config = dict(
    fused_qkv=False,
    qk_norm=False,
    inner_norm=False,
    moe='expert_choice',
    residual_init='none',
    optimizer='soap',
    shampoo_beta=0.95,
    grad_clip=0.5,
    batch_size=128,
    adamw_weight_decay_other_params=0.05,
)
Rows from expert 11 of block 3, named by matrix and row number. Rows with one number belong to one neuron. Each number is 128 + 32 x the weight over its row's rms, rounded and kept within 0 to 255. All counts start at 0. Numbers have three digits each. After the name is the row's rms in percent of the matrix's.
# up: expert up (model.blocks.3.mlp.up, 64x48x192), inputs 144-191
# down: expert down (model.blocks.3.mlp.down, 64x192x48, transposed), outputs 144-191
up.0 080:133090135103147113096138145175114049180154126130147087100060139138148149117134111122152100110107131129155124147197148181142074092105180109119062
down.0 076:162182123160163090124121155106084081156118113050128165125174144124150127103168141143095089173073146153098152179116130064112131148105143139155173
up.1 052:153114132132104202145061117143088128115130166102171155100141191142157144114107177136124146073071160152133131114181124077135111167133072108111108
down.1 051:109128081108155124140125117096160105079144080149173158113152097136111113069159126112114189119157092137088187105123117122125088145174097136125145
up.2 132:134173129139101127126137154158163105090111156157125155071118112094136156124108131104136177106110128148093147103118132056122167104133068196196137
down.2 131:170172145118130138123165160184151127197165145089131161153103137063193073138129096165121131162162127129121186091099090155102119051147112100114113
up.3 153:147163138107080144105140148124155135116147133132109137119127073131115077104118056119122131094161130088098175127113109143156179148099196153161161
down.3 157:140103144141093127096050175157142152178117169109095123123077139076177075132132159048150102140138078151159179139173152120120084092139136109124092
up.4 075:078110190178070094091115124087141126252208121098163142144093134101102131174107128131136118113103162158118096136212151162111155123124156131123098
down.4 068:129086139094141101124146127139133161099092123106152127121129098167147130117089138166103157146134138166063153074174146134145084098104086114123145
up.5 052:130186112153189143083132147080108111131139135066137110131139183138172183127164122155110169164104159120094071142192191149190078090117103067140155
down.5 063:140082114190162081193134091135159132108116065143141142150128117146137185108086162189119054159103122154110146100124130187112131142099119138043150
up.6 054:111138110114122101119149105122125128041136131178169123155169116135100107088165141164084069144126136065127123109135150105126139152129097151139194
down.6 057:101141114136136151121150127095182058161170108119114129151144099087149128098022080150103130095102120140089091186133151152136113145128127138161142
up.7 097:124102165106127138112135110144103165100122057138141103143125128127138086116145177141178108094171087114143156099136126109137162077118152124151166
down.7 098:128161141147159107125141142115130102149137137180085191191151126090126145126198089133165178104150101116139148174128118176119122124119069168157121
up.8 088:151139133091127132126127115047102172090113084139135121184154146094163112126114117119134240098134098129135107149233078168091101115117073137105084
down.8 095:106149040077126208158136144093177121151149145094114151182179117162114151130140105101122125155157067148098119112144130090104152138154069118085149
up.9 119:131131126171186193081139152102125089117093075153140119152083090130116109155114154116111120130156099125059143153143117166158129106094177155144133
down.9 109:121147147155122069174147120144139132156144152096122123145088125131078085140150057125143104101102139129119198174107178063064113124095112115144098
up.10 120:118165128122070153096155129118151117137109220169135130080150119177134111152101144105118148125159141096107144103126132052100171083153167104168090
down.10 122:132147131109143066147135166129107116195142115085130140134166103116167137097142081189110110180081057114171178109099158146126157112153124142124133
up.11 151:141046132084138116097106102072150141139163114112091106109120095163110187158123134183100054138146118129179155129133148161099085090130205097097126
down.11 143:159044143102153148106117122091109099167137157138098091136114138105115124088170132135142076053127111145103139140132123126153134133075153106164148
up.12 084:146120115121146122147132193155075140174096119133136128066108147085117081103135138170177180101158145116120150132179168183113099136164134120159074
down.12 077:089171115149110191117156132158111154124150156127147151073066159137167138157058106122142164136129121115110120164137097116180114073130070147086168
up.13 082:094144179109170066156104127103152136147202125097127144111109175136062152084180082152137107174107128117197158128135146178137103104119141102137101
down.13 092:080089072179106119139106149113094069152083178202095069163127123094174143147102186114098072094071175123070102106166119124157106161138179182142162
up.14 121:150115078114106102124083133063160138145120181128112080112104155100080098097158112146173109114123139129142088100122135171108132131136110096131103
down.14 129:050137114146118172157108134125158131084093147147144132123079117102162127126076139099114145101143138137138141110093165134167114130118075111162209
up.15 130:147144139148150166067100130126171116118095111109157163115130153125100166125091091073123148114143128138125131166119107128099140126130106138129141
down.15 132:142107162146113129163137177179128134166159122092087126075093135075165077055209124192142141114099111128144168083185148118082110099103081067100108
up.16 060:145106124166184144107113141159086103168101127105175101169113073078135175153126183108100085159115118144146093186138135180159115129132108144131140
down.16 061:150154116105140144094123098113062047094138052128132138128161142099121194075142136102157120153141135122113098109146111128126078186096157114098086
up.17 078:115111077130172157087129095132131104070089146154131112129096138126080086116192066074124133112189115111096104059090126131132175099106160160119192
down.17 077:080128123088122056189134148167161090106115142107145102114119103113102136099071170174113146157129123172125178142065153127106082129161074099132162
up.18 087:124135088187107075123135146134134094201147130132110181056144111132151155168136166187119154110079121129107095121077153105141137127140085138135230
down.18 091:077118149126083098138126144129111162141143108167128132100146170113122139162153114120123123088090199097157059149043112063147119143136129145152131
up.19 110:125147111090097121123150125157163094149137147115129158105175168184135160164100219089120165113135107107082170141125154107075108141163129157111148
down.19 108:143161117114110127163116165125098133154201136073108102087124143133047134084141097147131157122110134114158103089103133122114140119103204162153051
up.20 101:091136175090121164145127084108124105114144146145082109132143150163175118172182099142137067122090131154160170094107134120082158101140164138095101
down.20 108:170100110116122161130119130120117088099124107154110097153027177045076145150023130112187202079132114148129075144102073100190136089138111148171087
up.21 076:105120137161110107148068162104144156171133103123120158147153116116131167136128086145126079085099118059104159132165195148150164088080085114116203
down.21 086:146126149175116140102165112088167147134114149126083155090155089119131066139176142063117115135103130152109134165135123090171151102131139138161163
up.22 100:170096127072091139188140196143120142070102126156095077113122124140144043079124074160110147104125129130092139107140145128168159156176077082180119
down.22 097:121152081139126160117132121137177190164075144164139089171099102093151102179147133112163151170115097101116165124126120148143125069169120058105226
up.23 171:093138122155116101164163099089159144084076163154066135146117142219095105132132171091121126155119109120097135124123117111100152145149142141132167
down.23 151:126200092075117066169113189193108165184145150153123139123101127143065121133132098069093202137036107096182100091065166111158151099151140143107132
up.24 099:125103141152098077102116113183114124158124187089152142128176130145176163176123075130115117151105103168112162131155070125102137120158109101112128
down.24 096:142154097146166122149112136141113140128139115139100125123139126140184134137165167084090077062077062117066137111183128043148125132161070124170153
up.25 060:094144132216126107118078180194124094150101106151115116153080110127145193145117129153173126129145102158079125152103155158112139100131093090118091
down.25 061:164091127067138153123148151061112099197128130119115130101151141099147087141255089150124121141095164117134099079101111100121117185132162150119092
up.26 126:089125103109155126124145113121138133170130123107112144164132098105088171179082125111092149164135068147126128185088137150181135180155188173148127
down.26 139:184088147166155102137113149143100073153175183123092086073106182117108129054075134128149078111133138129124119103170164112106119122121151076083106
up.27 099:137134097127110098141144127192136132125091131117117106148123072164169077060168067143191110125166133157134145128059074143163136097169116084149096
down.27 105:144161087132094135119084149190144185136060153071143070102103111126225160150070128126130106169139124130093158139113142100112123097156098136160139
up.28 066:067070064107225195088166144146189133084149118119091085136135169088108171156131171126099076102188125125154091098140130177158117165135134163151116
down.28 069:140143127138131165124172055106147158115137111108165127123142162113089188178161178074110135071217123102109134158138147143138107113178052153128101
up.29 084:100154135110168101072135131120147205122124108138133118103091022125093170166108125107125138112160142094086165140170129075146137114111138087173145
down.29 081:129094175117090151150188110154140051147129154133083151068144127113177070098134031084134130113074060156183154131115128178141092067157126178111106
up.30 060:081121161166103117147091168134097178105086149131153119126176085097128122178112105128175153126127178145096061094130066134101126190105107104113153
down.30 070:109172091082098126159116069134144133064134142110120133053118143146073124110110144133104166143161122147163128172066137102124133149146118136126165
up.31 116:163100118128105133141116107151101173099108153150043096103084070125147131125077152157141122114165132133177150162091114164109142140145156078130071
down.31 122:100179113118067100132124075121139141126075138145153112130134111131101203101234082094152089103165109112156150126105143101160170184088088150138182
up.32 096:142127134108079084075129138154110138135102166119057105157140147190192151162143173132115109152175098163146144107182136129092101127130180079128096
down.32 106:154196101094162104095136140114087087178142102114107128166129113165130168092184092180113118113102137154155117131147145123097155185089142180144186
up.33 117:125106152099097120080117102121147156120133169129140123093157137181135108166160148139143125109123146103114114091130173123089190095142119078105129
down.33 110:094188118099155106083127095104138122157169121136148098117138111194098113096186071144109167131126086166122161134126174149128134137058138132153134
up.34 102:101093116117147085129157081075079094203213133129136099117144110078074098114162104121108145155101098089148093149166133119162091159138203132197107
down.34 095:103084090147156123114087161138112140143152190121090121125140131166130143133073154142093090124125127177119119116162162120121098104137119132032187
up.35 114:129087160132156141061090094081146193144125138158115090111090128127084141142081125123142077108122105117138078149153128162129185112126188046131129
down.35 116:098104160185130071118124177173134143118159150179122134057131135153128148116245186138122073082094153153157126089157128073149152155105117149113133
up.36 082:131134097120135109135113131198115095147085130095152099119126152165202127094115183124135113144190158153169188138137143124108080189144116077099082
down.36 082:127171151069133145136125157118116101107140110071137063108164094107146183196144121199120139127103115157103127124181110132089119196104183192151135
up.37 077:099066132150080146127129122083082198138116137171047138156173149135157163149143094085126117112162063173133087138137102139162162131094093181141151
down.37 082:126149090077185135114176168123151127130105071089162170194090127080095150144184142125115122117147122157148132090144123102098165135156072144134105
up.38 086:160143094130128117147095183142104114115094135144091054109165073097154082112130104145133097180202154142192139097041045154099160166142101126119078
down.38 084:069186110076091178118136119135085176053107155090152073109159122108130183098085124140149162168124113143139171115140140116076105164143096121114131
up.39 085:145102120154135155170137137120136153128093127114126126131145132096168061076180158159143154161100123172133130140126090156155120143196150145158102
down.39 093:147158110154112106111112149200141174124129163157119113121105140178138205166088195063141133172098085096137153070132077110151137143129145156088144
up.40 052:169112083121172110081087178136138087119137145111172113113138153052130139146099142100159111111174198201086140176149170145151127113158131118171126
down.40 058:199089217092137151165141079142143087119164049133141139110046136138154097088095076133073099153138139121124114127133101151048116136097107145139071
up.41 059:118166108153125169160129105135149100080150093157174103118116137109114148188122126134136151090069173158118110148134127168164122133123135122124126
down.41 058:148169148151102147098116134084130156148131068122181117149114105163137144106114137119210147144129188178152169080117089063118114154135107152143112
up.42 143:146086147095158122083112107101170143076142106136100080107122057143095151158091139122128104135172116113142150106153157171119058100113119103126129
down.42 137:147074130141176101089151120068115117126145163136086120172117163114129144086207123143157120128120090168115116158141193134154147149054175108129139
up.43 059:143134145077126128149120112068126166178180114140123103160157097179129095122140115151120134117117163147142116122145134127111168123132156079097132
down.43 061:161125104138173123159141107110150090104157098169156127201152180095135188095058190108162146142133125108134093148141085135083123140149165148127121
up.44 090:140110112075201126083120084101105098127105132072123170134133116133128202134130137131131108122175107132183134192154093136141078138127117163126110
down.44 091:172073113112155180156137115139099083160120118065125108142080146109132175114134114166121140103141145164099087166172123106121154093153098124181073
up.45 098:158120157094110159075140147117159102085122177158191139119152114160132125144152116117142120071152201134074083072090157062097192131132154104117111
down.45 090:097134132100123058153110186149139083200124068143133134172137104130091123134159106150088127165102062099150159130079119111139152106103124154158144
up.46 129:112102133144111138143109143099146167085082154142118071126126116113140129113179087124165114076153104121168139098075144169148174136107155134157163
down.46 122:139157076121103110115079124094153178109076205161116122076126136141099116134223134086169136095147088128166138137073137112158123171170090115175166
up.47 122:098189098110136149086129156110137125125115141142071136121108115162152176153064196069106172124175133137143133132073147107160117162085134142141219
down.47 116:162084165150128090136153178142105138160153156127127122115139148089102101075119049126121146072105173163192126095181138098104176141157143117085080