{"input": "log_mel", "qk_norm": false, "shared_expert": false, "adamw_lr_other_params": 0.0018, "epochs": 60.9, "final_lr_fraction": 0.01, "warmup_steps": 930}
Rows from block 3 of a small multi-label audio tagger, named by matrix and row number. Rows with one number within an expert belong to one neuron, the router's apart. Each number is 500 + 50 x the weight over its row's rms, rounded and kept within 0 to 999. All counts start at 0. Numbers have three digits each.
Before each expert's rows are labels from the 100 clips, of 14976, where the router gives the expert most weight on average: "top examples" is what is common among them; "lies over" is the class under the peak. Only what is clearly more common there than usual is listed. The data: synthesized solo parts of chorales (CocoChorales).
# router: router (model.blocks.3.mlp.router.weight, 64x192, trained with AdamW), inputs 48-95
# up: expert up (model.blocks.3.mlp.up, 64x48x192), inputs 48-95
# down: expert down (model.blocks.3.mlp.down, 64x192x48, transposed), outputs 48-95

# expert 45
top examples: note A#3; tuba; note A3; note F3
lies over: A#3
router.45:413494491492481418470492467423545566489537417531573493436542402535515409494590461440434443534487442546439490497483508530557487476480391428512512
up.0:404596443475505457499553446462478532455519555502560460437532501535459497488457540510457488460471491537562482441601502498529492402545492530504429
down.0:492522472496543472507476443514471474468482537520451529564418521424554478492531428530499546580465551464536402515470608483484485457436410507537487
up.1:429459493427433477481454540499560562530569504505499504501510488547539440471526552477479468511569564557448571602526553526573455539529513456562504
down.1:401456494493536546455426493518516586467546464490504484456467454545522516429508502521438552535422532550510532418528572490491417516489505500380514

# expert 16
top examples: note D#3; tuba; note A#3; note F3
lies over: D#3
router.16:436433367491479389473545518439521572453509517505541492405463434519507456468500489427423560523477509575466551498490444578553481451427394515450617
up.0:509572517528544457619478510491537553546478468466470559553488510487506575460516529561433427503507523471559513428483450511445615539583468553513519
down.0:505441500489463450387565464590464459443432444486420563518419485429453515577515454471489521538420465456524507497580508533475446494384460461524519
up.1:467419462505537478587529516470507400474460505500506452448537551593483507538477587445433532541556478445584490454587529477445502512539412492529504
down.1:522520475540496612530556458480500459503504440631466547506464542535484541465486475468515510489527566521525526523439584529528425519488477555410485

# expert 31
top examples: note D4; note C#4; cello; instrument: viola
lies over: D4
router.31:384446399421436562532457527437548571422526444482535483467584448565496392465533544494433549501439475541525437456473556552488477427549498595473449
up.0:525530499544476475472447534466507497484502482462509506515427471475536445449512470552494480522631464592570546484502524526492468461432582485456514
down.0:467572492516581399514468514547489505567550497406562527454476422495577598639492651586540520532589474509437498573472537480426510493447540508487407
up.1:422438507428517491510452403503538484415344511551502453492450461470446481534457465499437535563525497583471508495546516463532456494515422519442379
down.1:551497405541489502525510449479510523530516518434525557557533441468512478435427563451442609535512448518560508520481434491513531474466568527507532

# expert 63
top examples: note A#5; note G#5; trumpet; note G5
lies over: A#5
router.63:445548532595534481447494432441553526405480546564511465434500436500566567482456475471460540563437435556490487483533495476522476601433517506550493
up.0:510474521469516370468434590662473463499503574498518571484478555443460563489578581417499513503516506516453489508517567544558498494450471508464490
down.0:452507452496411497481499549492465541459570508513506512507477545467426540441475550535478478519539505502537446455438403403493552445572585409421473
up.1:498470389454444457635428468530547535601600498440466492508556492582498514581476515448440562498634506558437473453463401496565527445528472575569405
down.1:556451528463531516479480496454469466551629446451557549482530464520544516350545381552502493447547445516478477448449454551419534565629446587470442

# expert 20
top examples: note E4; viola; trombone
lies over: E4
router.20:503515395421401489532508442563494541449493422458545571467554470560477427452497549484438547459457534529447501468527502477479484505401439547579536
up.0:461516438477415469423502568441455493553529499484399569483470413543417522527500429462508564528483515539539511538491490382494488568493485500480414
down.0:551489495462492519571474504534454499540505458453580587528437476487437516555536568525489448474576497525437537452519537444478492539425468580426408
up.1:568497596550432459459461515536491506489501428504508590528516481455461559526520431533563506501423440479506457542522464519454555568497552551503437
down.1:511601490492533547571546547509387535435516597449530525480493537431446599489512505521572534483457539569532504465464542462446519508472512554486503

# expert 9
top examples: note F4; clarinet; note E4
lies over: F4
router.9:489493479517499477562514448467495559589423430477527487556515412509551532481532532577490439481496470554413452516479445515550445470491521563516551
up.0:490523598567520558526508584475487555542546501517503445496519434521545600442574490539398504568426452506528563523523538426520460532472628380569469
down.0:501499531505507382547496488483443471513453477538555534495500389504563518600505447528506554528511453442468517463472454488466507608609490496523414
up.1:489495564467433503461485494512482535511437585456512482427502540507559517533560421506534504469437379465523545481550466457505438538546556535453445
down.1:458577515415423538603495435522431541481541427564436464395524496602482494443406516525508480567487487559481386515512497491588566525533467523535473

# expert 32
top examples: viola; note G#4; note A#4; note C5
lies over: A#4
router.32:533590477455495540496598469470567488431435547486449558467561475510547434449541452476461466503435518505621507467524532476557434520500413558505554
up.0:525461582453416458558464528647430484541482412525421514551462542514522456538464545489485404536484417477437525481547418479472540483426496508440570
down.0:385431565573510466458468514485567507416481569567578470468391597410469516470501548489517519460507523527501502512545558464577407448362497432539510
up.1:429442504597600514495519600450481404386519438510442482488519469454551530482484514485559421524525482434408474536525380570535518536549481430524540
down.1:501478458514522500493498500516360540466548564416492485438504450510444474495498412545576526538564390481511519559456361467504560482484510535508561

# expert 46
top examples: flute; note F#5; note D#5; note F5
lies over: F#5
router.46:401436517477450470523512540528491615506520552462505466432592579527538420480487558366456506423503551561490537428462488479480480487519474553519525
up.0:467463413434430473407457465488481498452477514514431481540479466525508378460471426534574498491476484470441449505505533552571562469540591513596520
down.0:525484466426538533530555514491500466496444510447408461472534526493464634514542482392492506504536482553504568526542459539569548504520457447499480
up.1:457502477483448523572497533369502502524520480481420526455562542479516548416445459540564545469531561471405558520515526470496612571503446505415519
down.1:483587601569545522442514434526597455515443526448580504496493548434515492433458517574473430542447468546516439514575406493523527486592494466558560

# expert 17
top examples: note A3; bassoon; note G3; note A#3
lies over: silence; A3
router.17:551465509540480467422562452421565496424493441547542475518560545526562513500590429524491478492549584538473507598481512534590433606515471467574503
up.0:526471486505524495485549494414423446441527543463593493534491451541494406520459464461546462476530526613471487600550449529576595377512642458548519
down.0:492447513542437568400439529438428510496468418496475464468454492428553480477641457502539356487449483453456504546472491493524525513510492415400613
up.1:511576515563507470538400527538493510419436453501472507547483473455481624514426430487488465487499522517540429554542529447477532538554433527552507
down.1:497466525450494502563476528426526426489467456517556549427504458601468424470540506537617630415547562498421526501426471512458520466503483555599535

# expert 10
top examples: bassoon; note A#3; note G#3; note F3
lies over: A#3
router.10:482453514466550540506531607473525544507520459520512513539528509459563445585589506489498437517545419548463460499533508525495471515440417443453475
up.0:498493420535446496442521503465467507540587532493469547580512477481439569456450552537505477483440545521496538550511589516479483542538433485652488
down.0:460522458423552515512510504410528535537534484552592565547483478560468457475510610436539517567353548488524540476456558478432529523402541496576506
up.1:596472522476483532536599378486508455498565478521445504590601462555506523473490590520451604471537560583604524403474475498477557532591498541438512
down.1:392605599481473499523464487531552428489457471443483508501491506627535485530594457630496504471481532387577508447434487405489655501501489574475461

# expert 48
top examples: clarinet; note F5; note G5; note F#4
lies over: silence
router.48:438577479494462545581435502535456533514442500570421419503437495496501456499483425501431584513519449548411425466443470522579476466417545511444507
up.0:484553517557525479459507511516532518440436553503416532500458536451489503593591436509451520447571433476405430537419428505542467603592525514505499
down.0:586472446432501488505458526502548486581490571527404507490543480520522530466553515601430583475514497546410540569409467450479622498451521524528536
up.1:471444432518464601442492455449460491452583529611548460511563551515449445516509520546491523516417505544433573424396619595530582482568569612488464
down.1:455461404451562491531474462441621530479535580574571550394519529532464498368531497462514483541328608479541505523520558551535553537557421523452550

# expert 44
top examples: horn; note F4; note A4
lies over: silence
router.44:488584560555566503424549495464521590527419497554481432442491433434437516514531474471579475518459594536467403492444570475559420533562457553517441
up.0:476558454593359493561493561490495422510542566495491515563460469521477469521579497527521450608463493576530468503554472531412529429554513471606492
down.0:500493629522471485453525520613517528529481535479534538570503537527516560535439445481534506522425465507514501432585483487494542425462473500507521
up.1:498470516541547572512567532432474501417554465513459469539528512487471493535524554556524485501494529464478490518485487544490489559581430581378545
down.1:530471457538526471482500482399412535546512508570399435486541460519475578467434544492400582459456575456490507486415534558618417532582580542542509

# expert 27
top examples: violin; note A#4
lies over: silence; A#4
router.27:452522462467466422486448467489534570546458464561553473419577440534513398523546536404444471489404444549433483498468519520617396516444478536576509
up.0:567518496422508491558551487581453488509569609516479533563441547521520522469474510481437547494473387525465548517582484503471542501567509465592373
down.0:447497570502590442464620430519542526566501499418538470485452531533473583470495528572489431528449407522488487533546551480539394456543517491497559
up.1:517486513495504530416531459427457478442466473550514505572482516479526560481496478560545424549432529472513492536506565526543555467467462500605370
down.1:405410434450545458440461537613572545456470574504549532487595456444429427546493399454438504492519470463565465498549485577532424506512504602370490

# expert 11
top examples: trombone; note F4; note G4; note D#4
lies over: G4; D#4
router.11:437514496561573408402485506527504496478552384552533559431478548436580494549562565402527523483585536528474533572437503496484511590580449548539496
up.0:573445521466574480505541448388499551471472522486514543540488603505467565462569544564500514491529491471536551498385527551546468557499494529494477
down.0:490558483480450394517501498512501556469472505462483531516511571554441486535496651452452509501569504502551501455471530509562543466464477483600561
up.1:424528595494398486635599501458516478560499451416481578591512552599444463537489489540532517451510482552484541548492518561495527481496455489492471
down.1:463343499411509503547467475464571479614510408448480434534588460575532459467463557628469541486458520429472491459544455508560509535477556458559543

# expert 61
top examples: note C#3; cello; note G#3; instrument: bassoon
lies over: C#3
router.61:454457471511404525560501582462569593450511520474560471517556437491511440577410437434509528499511574506461494463572507496505421549575465555476410
up.0:474506530557541514609512402555546486512441503528459556528459578502460450539431514499407638537583544439488460467501528554570539516508451552413518
down.0:475487482552499436410520522469481546434523572462433476499545445519532532507435480551472583513426511447425470596474469501539467517492440507521477
up.1:492436631627519498495440486468499541515620504497512521572421461522489542560523431484561543543539485524512467423494466509515483520569550476403558
down.1:500477484458394567401481493419404521469473522477542491538507544488482418505478541367535438442473571516441520441424408511559517473535396466469411

# expert 24
top examples: note B3; tuba; note G#3; note A#3
lies over: G#3
router.24:509551529548424474450575508512490572442490532552418539555468445471531518580566398541472439567559373556490436434471482436541579531471515453456466
up.0:578474430497416513524600491418450497493518460491437443497512481539515656466420530548528618492595480489458505501489470465455517552580542484513441
down.0:548497463565560462426524445502508459488544494431429512455500520500504439479586406509555512492555519580468505556525481526503635455416501427507490
up.1:561483604581576563441531517579479583425430486595517485562577530423420538481497523475532481602525502500530520518484476519488436532479402468458487
down.1:498465535491496470434505521485493532479591521472551540433471529546469538468478545508509591481474565471518604477401588489571557531549424412573549